A small masked image model, trained from scratch: batches of 256.
Rows from block 5 of the encoder of a small masked image model, named by matrix and row number. Rows with one number within an expert belong to one neuron, the router's apart. Each number is 50 + 10 x the weight over its row's rms, rounded and kept within 0 to 99. All counts start at 0.
Before each expert's rows are labels from the 100 images, of 14848, where the router gives the expert most weight on average: "colour at peak" is the nearest of a few named colours to the mean colour under the peak. Only what is clearly more common there than usual is listed. The data: aerial photos of the United States (SatlasPretrain). In brackets: how many of the 100, against the usual share in percent.
# router: slot weights (encoder.blocks.5.mlp.router.weight, 4x384), inputs 128-255
# up: expert up (encoder.blocks.5.mlp.up, 4x192x384), inputs 128-255
# down: expert down (encoder.blocks.5.mlp.down, 4x384x192, transposed), outputs 128-255

# expert 2
colour at peak: brown (64 vs 36.5); black (33 vs 1.4)
router.2:46 34 45 35 34 49 39 53 56 48 55 52 36 61 42 72 60 64 56 42 57 65 40 48 56 53 44 65 59 48 25 51 40 63 59 47 50 59 55 38 57 57 55 33 59 57 44 53 64 50 80 58 60 67 59 43 38 64 36 38 43 64 49 66 36 53 47 49 51 53 57 39 58 42 41 45 46 30 51 47 53 32 60 35 47 44 52 74 58 35 63 55 47 62 31 50 47 32 61 42 51 53 40 55 29 59 55 68 33 53 47 41 72 57 61 46 45 71 38 50 52 62 61 30 44 65 43 53
up.0:36 43 51 41 54 37 59 49 45 43 42 53 47 48 70 65 56 45 48 56 67 47 43 70 41 60 40 67 59 57 43 55 51 45 61 57 43 46 62 49 45 41 56 47 49 46 41 55 56 49 67 57 49 41 59 57 60 50 49 50 45 53 62 53 49 36 56 23 52 51 51 37 37 52 42 59 66 41 48 32 49 46 46 45 60 37 59 61 53 47 38 34 46 50 62 42 49 36 59 63 48 38 49 71 42 51 47 55 52 38 55 57 53 53 49 47 46 66 36 48 40 75 56 33 48 51 36 53
down.0:52 75 59 68 61 49 61 58 38 51 40 56 68 46 72 42 52 37 44 63 43 56 53 48 30 43 33 37 36 48 56 46 47 50 37 56 36 40 53 63 42 44 43 66 40 39 45 35 44 53 34 32 38 43 49 68 50 56 65 47 59 48 50 39 66 61 53 59 40 64 43 51 39 44 47 59 57 63 63 43 52 58 46 52 45 48 36 47 47 57 62 49 36 53 46 35 55 56 39 59 59 44 59 34 51 56 46 22 52 59 45 49 43 53 40 58 33 38 27 51 40 53 32 47 60 41 63 49
up.1:61 49 57 59 59 46 36 68 42 56 39 38 52 52 72 28 45 63 27 62 40 56 45 41 48 57 52 47 42 54 45 50 53 46 47 59 35 34 46 48 45 41 46 54 52 66 51 39 32 32 43 42 46 41 55 60 53 35 68 38 48 39 32 50 52 49 46 58 49 49 37 70 44 54 54 55 45 69 58 46 47 61 47 66 48 50 46 25 33 61 53 66 43 50 34 32 61 68 40 40 61 55 55 50 56 48 55 37 46 46 48 40 35 35 31 69 41 60 54 46 43 39 39 55 55 44 50 49
down.1:41 42 60 39 46 42 57 43 50 50 29 38 51 63 67 35 45 58 40 48 55 47 46 39 47 41 42 41 45 54 63 56 40 44 50 68 38 45 51 37 52 52 35 61 47 51 54 46 59 66 56 42 32 35 46 64 54 40 67 48 68 47 49 37 55 47 50 45 51 59 49 51 51 49 57 46 41 51 74 50 51 42 34 40 53 40 30 33 53 51 67 70 48 57 45 37 45 59 38 43 69 51 42 49 38 58 48 49 49 52 45 35 39 50 39 50 42 34 31 54 45 32 36 37 62 46 63 64
up.2:50 64 44 45 62 58 33 67 54 56 53 31 38 69 31 47 37 64 34 50 47 60 50 40 42 42 38 66 49 58 31 52 44 52 48 52 54 46 66 68 54 62 57 40 51 61 35 52 40 60 47 43 62 48 49 53 52 50 50 39 63 44 54 59 57 42 59 73 38 55 46 60 43 57 47 59 27 65 48 58 47 53 28 53 42 62 38 39 50 49 64 50 50 41 45 50 33 66 35 51 45 50 68 40 44 55 53 41 43 59 22 62 65 47 41 52 55 44 44 53 48 40 44 41 40 44 50 45
down.2:51 29 50 55 45 35 73 60 66 55 63 32 33 41 44 55 54 31 43 54 61 43 39 47 42 53 51 48 50 43 67 43 38 48 55 44 54 36 52 64 48 47 41 51 40 54 44 51 48 48 61 43 44 52 61 48 43 44 56 40 51 73 65 52 56 49 32 41 51 55 26 41 46 45 62 59 44 51 33 38 47 48 44 70 50 32 79 57 64 49 40 45 61 40 58 55 63 33 50 60 42 22 59 43 55 60 48 65 51 52 60 64 39 49 54 42 64 41 63 56 50 50 50 45 46 30 57 66
up.3:54 58 47 50 54 54 43 50 52 65 56 62 76 50 50 41 50 62 32 41 37 42 44 55 46 49 67 47 64 50 48 38 60 55 45 42 51 33 43 50 57 49 46 49 60 65 68 53 52 48 43 30 50 42 56 48 63 50 49 49 39 51 61 44 49 55 59 46 51 31 54 49 52 40 56 46 61 53 49 52 52 60 67 55 41 48 53 29 55 57 42 61 46 59 49 60 67 58 53 51 52 37 56 35 63 56 47 41 60 38 57 22 45 40 46 50 48 33 48 66 55 44 56 46 57 51 51 47
down.3:73 33 49 50 49 46 43 64 35 49 43 32 42 53 35 63 45 68 38 53 52 37 43 68 63 72 44 66 36 49 35 51 40 56 42 48 42 52 38 53 40 51 52 46 65 52 49 40 41 49 47 56 67 67 56 51 53 57 48 48 61 39 58 54 64 51 48 53 59 59 57 52 62 31 46 40 46 48 45 56 48 59 61 53 58 51 38 63 46 62 52 30 65 47 48 45 40 63 50 22 40 64 48 64 42 54 46 49 27 39 40 65 58 52 42 70 65 59 49 52 57 37 55 53 52 60 51 47
up.4:46 78 28 42 43 58 39 44 52 64 57 40 51 32 41 36 49 47 53 56 47 65 53 33 55 40 54 35 68 42 34 42 53 50 48 49 66 54 56 42 58 54 57 58 38 67 44 60 46 39 34 54 56 53 47 42 48 53 37 53 67 52 42 55 61 38 42 49 46 41 46 53 52 50 54 69 40 40 52 58 55 54 40 55 39 64 39 42 45 51 49 53 57 51 49 60 58 57 50 56 66 47 71 33 43 54 47 29 50 51 23 44 62 52 46 52 59 55 50 42 52 40 58 51 31 43 45 43
down.4:59 61 61 67 48 41 39 37 46 52 36 43 51 38 67 54 61 33 54 47 56 49 58 57 43 53 46 43 56 41 67 64 50 47 45 55 51 42 61 62 47 51 62 46 46 49 38 72 53 61 53 40 29 33 37 33 50 45 62 36 55 45 49 58 50 49 47 32 50 46 42 31 50 60 68 48 54 48 32 47 52 50 56 52 37 28 59 37 48 54 58 55 62 40 61 39 40 42 55 69 56 40 50 40 56 35 50 56 55 43 52 48 43 40 48 47 54 54 44 53 39 59 71 58 71 42 52 50
up.5:63 55 31 62 42 62 54 39 63 55 62 49 54 43 50 37 51 67 71 50 71 50 43 34 58 44 56 59 67 39 59 51 66 40 61 34 48 42 50 30 72 55 45 56 52 33 42 51 52 45 49 60 58 65 50 35 53 49 34 47 37 48 47 55 37 52 46 46 49 40 59 51 61 41 54 64 32 32 51 65 50 38 44 55 54 55 48 51 47 38 45 57 53 50 51 56 52 47 47 48 75 63 55 37 51 63 49 50 37 48 38 61 53 45 58 44 55 61 54 59 48 65 57 47 43 48 55 39
down.5:40 52 61 64 55 41 41 59 36 33 35 68 61 33 57 38 53 47 42 63 43 52 39 56 43 64 25 43 62 56 67 58 39 29 35 66 52 62 46 51 50 32 44 50 57 58 35 58 54 58 66 41 44 29 46 48 51 59 68 63 59 53 49 47 46 27 47 45 58 55 46 38 59 56 49 68 62 48 50 39 43 52 45 41 48 39 48 45 29 72 39 55 57 50 45 46 29 73 52 54 58 52 47 60 62 40 55 48 51 59 63 37 36 53 46 52 47 31 41 62 54 53 47 39 40 49 46 50

# expert 1
colour at peak: brown (93 vs 36.5)
router.1:72 42 52 62 58 55 49 44 56 53 58 46 63 48 51 57 48 58 44 45 34 56 66 26 36 48 54 43 46 42 52 44 54 47 37 35 57 47 47 79 59 54 43 60 55 47 71 61 40 57 37 28 48 57 51 68 54 41 58 69 54 35 55 46 35 62 62 45 54 36 41 49 50 46 62 47 59 57 47 55 48 55 61 56 55 54 61 45 55 65 48 62 49 53 31 64 60 41 63 57 60 49 46 52 64 49 55 51 58 52 63 33 58 39 59 51 40 21 55 45 61 43 59 59 50 43 52 39
up.0:58 57 45 56 49 59 62 47 48 54 47 42 49 59 49 34 54 30 60 48 46 53 52 43 28 42 39 55 42 55 57 47 62 51 39 46 35 36 47 68 49 52 59 51 39 41 48 57 45 62 46 23 43 47 44 52 62 46 45 60 52 48 67 47 35 65 69 41 51 51 59 64 44 60 42 49 54 56 55 44 45 69 58 50 52 44 68 47 60 55 53 43 58 37 36 54 56 50 53 55 41 53 42 37 38 42 54 55 53 51 38 72 59 48 49 35 57 31 62 43 56 69 18 61 86 45 40 40
down.0:56 41 43 39 42 49 34 57 55 51 50 56 51 66 54 76 49 54 49 54 48 35 46 39 58 45 59 55 28 51 47 54 52 53 53 47 47 54 38 46 41 50 54 55 54 77 63 48 56 50 55 72 76 50 45 45 54 54 37 35 47 44 40 59 46 62 45 60 57 55 58 56 59 39 53 50 35 36 44 78 52 53 54 57 42 59 28 68 51 31 47 57 43 60 42 50 49 46 57 48 45 52 44 64 44 48 63 49 26 49 50 39 59 44 40 54 49 53 63 42 49 51 52 57 28 36 55 52
up.1:58 76 46 53 59 51 39 44 52 49 48 53 66 62 45 41 41 46 47 40 62 43 55 42 41 48 43 48 48 72 49 58 59 62 46 56 29 50 63 50 43 37 55 47 56 55 35 52 42 49 47 15 50 55 46 61 51 54 47 54 66 54 54 48 33 64 69 51 31 56 57 66 35 61 54 48 38 45 48 55 58 72 57 49 58 49 24 44 43 71 73 60 58 49 46 56 47 62 42 45 54 50 62 33 52 49 57 44 53 49 32 49 61 55 46 49 49 42 58 42 55 64 32 58 60 48 37 36
down.1:45 56 55 35 52 50 44 55 59 59 49 60 54 48 24 77 53 67 58 51 62 49 46 29 57 43 50 69 35 65 36 51 59 39 55 34 34 61 53 54 50 38 32 34 53 40 45 60 46 64 55 43 44 56 57 65 42 39 58 57 48 55 53 49 42 65 51 57 56 43 60 48 52 33 49 37 33 45 56 61 61 31 56 52 59 63 51 65 51 48 62 49 24 50 50 60 40 45 40 29 57 71 42 54 44 55 63 48 47 61 46 50 61 62 36 59 47 51 56 51 53 40 65 50 43 50 39 40
up.2:55 55 26 37 55 50 41 47 41 54 59 64 66 37 36 54 45 56 57 41 56 44 44 41 59 45 51 48 61 61 38 51 46 42 59 51 55 57 67 60 55 48 51 54 55 47 52 48 50 46 57 50 53 57 49 51 44 47 42 46 82 56 61 48 47 45 41 59 50 45 46 25 54 38 53 56 41 42 44 48 61 45 53 47 54 62 35 62 46 57 45 52 61 57 45 51 40 53 47 54 66 54 69 34 57 56 51 48 45 30 54 35 60 53 56 53 48 37 48 53 40 48 63 52 39 46 48 51
down.2:35 60 59 52 62 36 49 61 45 40 43 47 59 65 58 44 36 51 35 64 49 50 46 56 40 55 54 49 44 53 51 48 51 45 33 64 49 48 57 48 46 43 39 48 58 51 34 49 55 65 53 47 26 32 54 48 48 48 84 73 58 51 42 53 47 40 56 40 65 50 40 65 47 60 45 61 46 53 47 38 62 42 41 42 59 69 53 62 45 54 67 52 36 51 43 35 50 43 48 38 50 53 60 50 32 67 56 58 41 61 49 36 50 49 40 58 46 46 38 45 49 52 38 41 70 51 53 57
up.3:56 32 57 58 61 54 53 57 36 51 56 61 64 57 72 50 39 30 35 33 78 46 48 67 40 40 56 49 66 46 61 48 58 42 64 31 57 42 39 47 42 42 34 57 42 66 61 47 45 61 49 47 35 48 50 48 59 44 46 54 26 57 64 52 34 60 43 45 44 41 50 42 67 28 49 57 60 42 46 48 61 39 66 58 67 55 50 43 64 62 55 45 56 51 63 56 50 39 43 60 63 40 44 69 61 25 45 48 61 28 63 42 58 48 47 36 59 53 52 65 54 44 53 56 52 51 69 40
down.3:46 63 39 60 69 37 46 54 59 41 52 47 49 56 62 61 54 39 49 59 59 49 47 53 45 56 58 56 79 42 47 63 45 44 70 48 50 50 44 43 51 59 68 48 59 42 49 51 58 54 61 66 46 45 43 32 43 54 40 26 22 50 58 46 42 57 54 52 35 46 54 43 40 48 46 47 53 49 32 39 34 57 40 42 61 35 60 57 37 63 51 54 57 60 64 54 53 43 51 54 48 31 43 57 55 54 36 56 45 48 47 49 59 55 43 40 62 69 57 46 38 59 56 31 43 57 31 52
up.4:47 50 61 46 58 44 71 50 49 50 48 50 47 48 67 33 49 57 48 49 66 47 57 56 41 44 53 44 38 66 59 44 47 42 35 65 47 56 65 37 38 39 45 57 50 33 30 54 40 38 47 48 31 38 59 51 61 42 51 37 52 43 45 41 51 31 65 54 55 44 30 48 40 41 52 64 41 57 51 55 51 61 51 58 45 49 32 52 46 50 66 48 35 60 55 33 28 60 55 39 37 33 42 55 57 41 35 36 32 56 53 62 44 45 32 64 47 58 39 49 49 30 38 41 59 42 55 63
down.4:39 47 61 55 42 51 50 41 67 28 53 54 45 54 33 63 55 50 54 63 47 61 37 56 48 60 73 46 63 35 35 53 35 53 56 42 46 47 57 38 60 57 52 47 46 46 57 48 38 49 47 47 51 64 49 55 57 57 49 61 57 68 57 48 53 55 33 42 37 52 58 54 44 56 49 46 49 33 58 45 44 36 39 43 52 49 69 31 57 48 46 34 44 47 61 54 68 56 38 70 65 47 48 44 49 58 60 68 54 57 46 65 49 44 46 19 58 50 47 61 36 59 67 47 63 41 36 62
up.5:57 44 68 39 69 40 33 55 51 54 46 64 52 43 65 66 60 26 40 43 49 44 46 50 72 45 51 60 59 44 45 62 44 43 66 48 45 62 42 46 44 57 38 41 50 60 50 53 61 47 49 53 44 32 70 37 62 58 61 48 38 51 65 49 45 32 59 37 53 58 37 45 66 46 52 48 53 41 57 36 52 36 48 34 60 22 48 49 43 62 52 58 51 56 73 38 61 34 39 67 62 44 66 50 59 33 41 68 51 28 63 46 43 60 47 43 75 51 54 58 27 49 58 43 61 61 52 53
down.5:62 33 63 51 47 46 31 43 47 60 37 42 46 56 53 62 53 55 47 41 62 57 77 43 39 46 52 60 48 62 49 48 50 62 41 51 62 44 51 48 55 44 22 39 60 45 39 52 56 29 40 29 63 40 47 43 59 44 51 47 70 47 36 38 61 45 76 55 66 46 45 55 34 51 40 72 43 55 73 57 48 60 44 60 52 52 48 69 49 41 44 45 60 48 59 65 41 57 53 48 42 52 57 38 51 68 40 49 42 45 47 42 56 58 35 53 46 49 31 43 50 31 53 47 38 53 39 55

# expert 0
colour at peak: pink (62 vs 4.6)
router.0:63 56 54 67 62 44 41 68 41 58 32 38 53 59 53 53 45 57 40 50 57 51 50 42 43 61 62 49 58 62 47 47 66 39 38 50 50 32 39 65 48 54 46 63 54 47 47 43 42 64 37 61 47 39 59 34 39 36 63 54 42 34 58 45 38 38 51 60 60 49 44 41 53 58 51 45 39 51 43 47 61 63 44 54 39 46 68 44 40 70 44 42 47 46 47 52 56 49 45 57 63 38 39 59 51 33 50 62 41 47 66 39 55 47 29 71 50 49 51 46 35 59 42 43 51 47 60 63
up.0:19 36 49 48 59 57 51 63 45 46 51 74 63 46 58 51 49 45 54 60 66 50 36 46 49 41 51 57 55 43 51 42 44 47 63 48 45 46 50 42 43 43 46 52 46 49 54 43 51 49 54 71 41 36 49 46 42 47 46 34 40 55 72 66 36 47 37 39 48 46 48 29 46 32 51 49 45 52 53 39 43 38 50 53 58 52 44 67 48 61 45 38 47 50 71 43 37 48 53 63 48 37 59 61 51 56 56 51 40 49 43 40 48 62 49 60 63 46 32 43 47 48 59 19 43 55 46 59
down.0:65 52 25 36 48 60 24 47 54 56 49 44 46 47 49 55 48 58 50 45 50 56 51 53 36 69 44 58 37 43 54 63 47 53 31 42 53 41 40 53 68 59 64 39 64 66 66 50 45 52 60 43 39 55 51 63 49 52 70 60 63 48 40 49 54 51 46 51 44 60 52 58 46 63 38 55 63 45 71 66 54 68 39 43 54 52 56 32 45 43 45 57 59 51 41 53 67 41 52 43 70 66 53 34 68 50 50 50 58 45 45 51 65 44 65 24 49 39 49 72 74 49 48 55 54 46 40 43
up.1:56 35 42 51 56 46 47 37 50 49 59 42 47 41 44 44 58 51 53 42 46 68 42 46 43 59 46 66 43 51 44 53 37 60 44 60 58 66 44 57 42 58 49 40 71 50 54 56 60 42 66 19 74 52 48 65 55 67 48 58 61 60 50 65 41 51 60 62 40 51 60 63 40 36 50 49 50 58 62 49 55 65 41 41 50 67 41 49 46 47 60 44 42 49 35 51 63 48 63 42 32 40 55 36 61 64 57 55 49 48 53 34 57 66 60 58 53 50 54 46 48 37 52 57 48 69 38 45
down.1:44 58 60 55 70 42 47 53 49 51 48 59 52 45 45 50 46 46 50 56 58 57 50 54 47 59 36 54 45 60 55 54 50 63 42 59 42 48 44 65 30 40 58 37 54 38 57 37 41 48 59 53 50 52 50 44 48 46 63 39 38 71 46 39 48 44 60 61 25 49 67 48 39 50 59 43 66 57 91 53 72 62 57 46 41 48 39 61 51 50 33 46 57 29 40 37 45 60 57 45 50 36 46 39 60 51 67 60 56 57 55 37 66 56 58 57 51 44 40 51 53 55 51 52 52 57 51 44
up.2:32 53 48 48 52 50 43 43 53 46 64 66 53 57 47 61 48 28 38 50 45 56 47 48 47 61 58 44 65 44 47 33 48 38 52 57 51 72 55 59 47 45 59 48 61 57 46 66 60 49 49 55 54 48 50 43 51 59 57 53 66 41 50 42 43 38 62 53 54 46 47 50 57 60 49 40 46 40 50 33 38 52 52 49 59 42 43 40 57 59 59 60 50 51 46 53 55 36 40 68 55 26 58 48 63 27 48 45 55 38 50 35 64 56 60 60 61 31 64 50 67 35 58 41 43 50 48 55
down.2:66 54 48 53 36 44 58 54 53 62 41 44 34 52 42 29 40 39 56 47 62 52 63 44 57 44 45 37 50 41 59 58 41 44 57 39 59 41 66 45 56 61 43 49 65 39 44 40 43 62 37 43 45 59 53 36 56 46 61 46 54 46 54 53 42 59 47 44 56 39 46 55 67 63 49 46 36 37 25 51 48 41 35 43 46 52 59 56 27 49 53 49 50 55 67 43 51 58 69 41 49 67 56 54 42 56 50 48 35 42 39 51 42 50 38 56 71 51 51 44 37 40 30 38 50 68 65 26
up.3:35 38 43 48 60 52 50 39 40 44 45 53 54 46 42 24 54 38 68 50 59 48 39 40 61 51 59 46 56 49 41 60 53 51 69 40 49 57 43 40 34 37 53 52 42 39 66 43 44 44 51 63 53 34 53 50 45 52 43 33 49 46 67 55 43 69 48 46 50 56 51 44 58 27 54 51 35 46 57 48 55 44 56 52 61 71 37 65 53 46 42 32 35 53 74 47 40 41 61 49 43 45 52 55 49 56 45 59 45 50 42 73 46 54 44 53 54 46 57 47 40 44 46 47 34 54 37 63
down.3:47 57 49 40 44 56 47 63 51 66 57 70 42 52 49 64 46 64 35 43 51 44 72 47 41 64 44 64 34 55 43 44 55 60 32 56 55 48 55 56 66 56 38 52 55 64 53 57 50 55 73 34 51 61 50 68 50 57 59 66 53 54 44 51 46 42 52 56 53 46 53 60 54 54 42 47 60 47 65 57 33 53 35 51 49 43 56 39 61 54 64 58 54 48 32 67 50 35 51 47 61 58 51 42 51 57 43 52 56 59 62 42 52 53 57 51 43 43 47 62 73 49 57 38 52 49 42 32
up.4:39 46 41 48 56 52 46 51 59 60 64 43 23 52 31 50 41 42 52 37 42 46 40 33 58 50 49 57 61 43 46 62 49 59 72 49 66 48 54 45 67 58 43 43 70 79 62 60 46 62 57 35 73 63 51 44 61 48 62 48 62 51 66 57 28 48 34 40 45 45 46 47 57 54 55 49 44 50 50 54 60 34 56 52 64 64 56 49 57 46 51 62 61 54 62 51 63 35 37 35 48 48 73 35 55 64 57 53 45 34 48 35 58 56 51 32 58 38 56 50 43 43 64 38 27 48 36 53
down.4:31 34 48 54 57 50 49 52 38 25 29 43 62 59 67 53 46 61 52 62 45 47 59 33 45 52 45 49 43 68 57 56 59 43 44 61 45 36 47 54 47 32 55 56 44 51 50 33 54 44 36 35 67 50 46 41 57 35 65 31 43 44 35 40 54 50 38 54 44 57 39 56 42 42 53 41 51 41 93 48 46 52 46 44 42 54 41 51 47 45 46 58 50 43 47 29 44 59 54 47 53 59 47 55 45 69 42 52 29 41 63 51 39 41 44 47 44 70 45 55 50 40 40 53 42 54 64 67
up.5:53 59 40 54 50 53 51 32 52 44 54 60 65 56 35 49 47 30 56 36 45 47 62 54 42 72 46 31 74 56 51 38 56 42 39 57 60 47 75 56 41 53 63 53 65 52 34 47 42 57 50 46 36 70 47 36 51 56 51 38 73 50 50 45 49 35 66 51 36 55 40 42 50 59 50 35 46 40 55 35 44 53 57 51 49 55 46 46 39 58 60 53 37 53 41 38 51 56 51 70 69 36 56 33 47 36 45 55 63 29 43 58 55 51 59 62 45 43 73 64 54 42 52 49 58 49 53 45
down.5:43 54 49 47 35 49 57 57 33 57 43 51 45 51 61 54 47 44 48 57 39 53 53 50 64 45 47 54 34 47 53 56 57 57 61 46 34 44 67 58 59 52 46 58 55 47 47 63 50 57 47 58 60 49 59 36 36 56 52 52 52 40 54 59 45 58 40 62 61 67 50 48 58 61 48 37 32 50 53 50 51 50 47 52 46 49 48 57 49 59 49 50 51 46 69 54 58 36 69 48 38 64 64 54 35 69 36 51 48 34 41 60 57 55 30 44 62 39 49 44 55 63 66 43 54 45 34 34

# expert 3
colour at peak: grey (92 vs 54.8)
router.3:53 39 43 59 57 57 49 51 24 59 44 62 40 49 61 70 38 39 44 47 52 48 46 47 47 64 40 66 55 40 62 60 47 58 48 32 62 40 36 64 52 58 46 47 47 61 75 56 49 65 45 60 54 57 39 40 49 48 30 57 44 68 68 66 48 61 49 53 36 53 40 29 67 51 40 40 69 45 52 28 30 50 50 50 57 38 61 42 46 58 51 46 70 50 58 44 60 31 47 54 51 43 64 64 58 32 58 50 52 37 42 44 49 49 37 43 78 49 61 33 43 78 60 46 53 51 35 44
up.0:54 49 40 51 61 47 48 41 41 52 52 43 45 34 53 35 56 44 57 46 47 56 50 34 42 65 63 42 58 64 55 37 36 56 35 60 58 60 65 55 50 44 42 52 39 42 50 41 46 45 62 50 53 43 52 55 41 48 53 56 66 45 47 46 39 43 70 66 50 37 44 46 34 57 55 53 34 38 48 45 56 51 47 58 46 67 28 43 41 57 63 60 43 51 51 47 40 67 59 47 66 47 51 41 53 53 43 46 51 55 58 59 53 43 47 67 45 43 47 48 55 48 60 52 60 42 45 53
down.0:47 56 59 61 37 46 47 46 50 38 51 51 70 49 55 46 43 58 40 52 32 38 49 62 47 57 52 53 47 52 54 38 61 31 55 60 39 38 56 63 47 56 66 59 55 29 51 56 60 53 50 40 32 41 40 69 57 44 64 50 49 75 46 49 59 49 64 44 40 52 49 43 44 67 44 37 22 27 61 58 54 49 48 53 43 63 60 46 41 62 43 53 58 47 53 41 43 54 42 30 49 42 56 52 38 65 47 70 51 60 66 49 40 53 58 47 48 54 53 82 41 52 36 34 56 49 63 44
up.1:43 33 57 33 42 40 69 44 45 46 53 58 34 42 40 58 62 54 56 54 48 55 49 38 53 44 43 57 48 55 52 65 30 63 32 47 64 68 53 56 50 53 64 27 48 47 48 43 67 50 71 43 45 51 60 46 51 74 53 55 68 54 39 49 53 49 54 44 59 68 62 54 49 61 53 56 60 40 53 34 51 51 53 38 67 55 43 68 51 46 47 45 54 59 45 46 40 30 65 36 55 52 52 38 48 42 36 54 52 40 50 53 49 63 63 47 54 41 43 38 50 34 53 59 58 76 59 73
down.1:55 58 57 49 61 31 51 38 50 40 55 43 57 51 58 30 52 58 67 53 40 36 63 58 47 54 50 52 56 31 48 44 60 38 40 51 69 53 56 29 45 34 40 57 60 40 37 62 63 67 45 47 44 73 59 63 61 43 54 51 62 63 44 39 58 55 48 52 47 50 41 54 43 49 37 47 53 60 59 46 39 47 44 40 57 68 50 37 51 69 50 49 32 46 58 45 70 67 48 63 54 53 46 62 68 49 45 28 45 47 53 41 30 55 46 59 38 53 61 53 46 58 55 40 63 46 48 58
up.2:52 53 44 43 56 38 55 44 51 41 52 51 52 49 56 42 57 49 56 41 66 52 53 43 45 58 54 55 54 55 60 32 49 50 52 60 48 54 88 41 34 37 37 46 32 42 51 56 46 52 47 48 38 58 53 47 51 47 58 57 61 42 63 36 48 40 47 68 55 42 48 54 45 58 55 55 46 46 53 47 64 32 42 57 58 71 35 50 49 43 65 51 46 57 47 34 42 56 56 60 69 31 52 26 55 56 38 47 61 40 49 56 50 42 51 57 47 47 39 57 54 42 48 44 61 51 56 70
down.2:44 54 48 57 54 37 36 50 55 49 47 51 51 47 57 50 38 47 42 48 41 38 38 70 52 60 55 49 54 44 58 46 49 36 61 58 39 32 63 52 63 35 40 63 70 46 58 54 55 42 39 40 58 42 42 65 55 39 59 56 52 63 27 40 62 51 42 41 64 59 43 37 47 61 42 48 46 26 49 52 54 47 47 29 64 56 69 52 42 58 22 52 63 47 68 61 71 63 55 46 45 59 65 38 45 58 28 76 33 53 60 51 40 49 48 46 50 60 62 51 38 61 61 58 36 55 53 39
up.3:51 46 43 59 54 58 53 33 49 44 64 37 40 59 44 40 47 55 40 28 55 54 38 33 40 52 50 52 61 62 46 52 46 53 57 52 47 49 65 58 56 44 50 39 52 48 37 53 49 50 66 41 51 50 50 52 54 42 51 51 67 52 59 37 29 46 57 62 50 38 69 56 49 64 58 56 41 53 46 55 65 44 44 47 55 63 46 43 52 61 63 64 60 72 46 46 33 51 37 24 45 44 55 25 38 63 44 57 44 50 41 48 66 52 52 52 50 29 47 44 41 40 56 52 47 45 42 48
down.3:49 60 64 63 57 46 52 52 48 60 48 44 52 50 57 40 47 32 47 36 58 50 46 57 41 50 46 43 56 55 47 49 50 36 60 55 47 48 58 64 59 31 35 61 58 44 39 47 39 54 44 43 41 33 58 57 70 49 95 45 54 60 39 36 71 32 38 41 47 48 47 44 52 49 44 47 41 47 42 54 57 43 31 38 52 45 62 46 54 50 45 56 27 46 72 55 48 65 51 67 53 60 47 57 54 61 39 59 59 56 78 47 32 58 48 44 54 61 67 71 36 47 43 41 48 49 56 36
up.4:72 62 46 55 61 29 55 57 39 52 46 45 52 55 36 34 48 44 54 44 42 36 36 43 62 45 56 57 60 46 70 52 52 42 36 55 37 53 46 48 56 31 52 68 71 47 44 53 51 53 40 39 51 42 66 40 52 43 53 42 65 42 55 44 40 53 58 48 71 40 44 58 45 54 55 51 35 66 46 43 55 46 49 45 28 51 47 63 30 66 66 44 41 61 49 40 52 47 51 33 51 66 57 41 49 51 39 67 36 65 41 56 53 48 40 63 56 37 56 47 31 35 42 49 61 56 43 58
down.4:51 64 59 75 51 35 27 53 44 59 44 29 50 51 62 37 42 40 43 75 48 45 31 66 62 57 41 49 54 51 48 52 52 38 45 65 52 42 65 81 78 40 40 53 73 59 52 60 50 55 46 43 64 51 42 39 48 58 64 43 62 63 43 52 43 48 43 39 57 55 37 36 46 54 58 56 44 47 68 53 73 42 33 52 46 60 62 58 49 56 44 43 54 58 46 47 68 54 42 47 47 52 61 47 50 58 40 70 26 49 52 42 50 51 45 60 45 63 45 45 40 52 53 51 38 43 39 45
up.5:44 78 71 60 46 45 52 53 68 40 40 37 56 47 61 51 48 40 59 52 63 50 53 57 51 41 52 40 64 47 60 49 61 39 52 58 61 45 54 50 51 53 41 59 28 52 49 44 35 43 37 50 38 53 43 44 51 36 62 54 32 56 25 51 58 42 43 34 42 40 48 53 36 49 70 57 48 76 52 59 60 42 47 59 25 69 47 65 55 55 39 54 47 43 65 57 61 56 39 57 57 45 42 51 42 53 44 50 51 70 63 34 51 37 54 43 42 76 45 69 42 57 45 49 45 34 53 37
down.5:36 55 36 46 45 40 59 49 29 51 46 50 60 46 39 51 58 61 54 53 52 40 55 57 50 51 57 52 38 37 74 46 48 51 44 44 59 50 60 51 44 52 42 54 42 60 69 33 46 46 30 55 48 55 40 57 49 49 37 52 53 44 45 53 44 56 52 45 50 63 61 57 48 50 51 63 46 54 75 54 39 55 40 53 58 50 41 32 51 74 27 55 65 44 46 69 49 39 61 58 44 59 42 56 59 29 59 55 41 62 58 39 34 58 38 57 54 49 61 38 57 66 39 50 63 59 44 41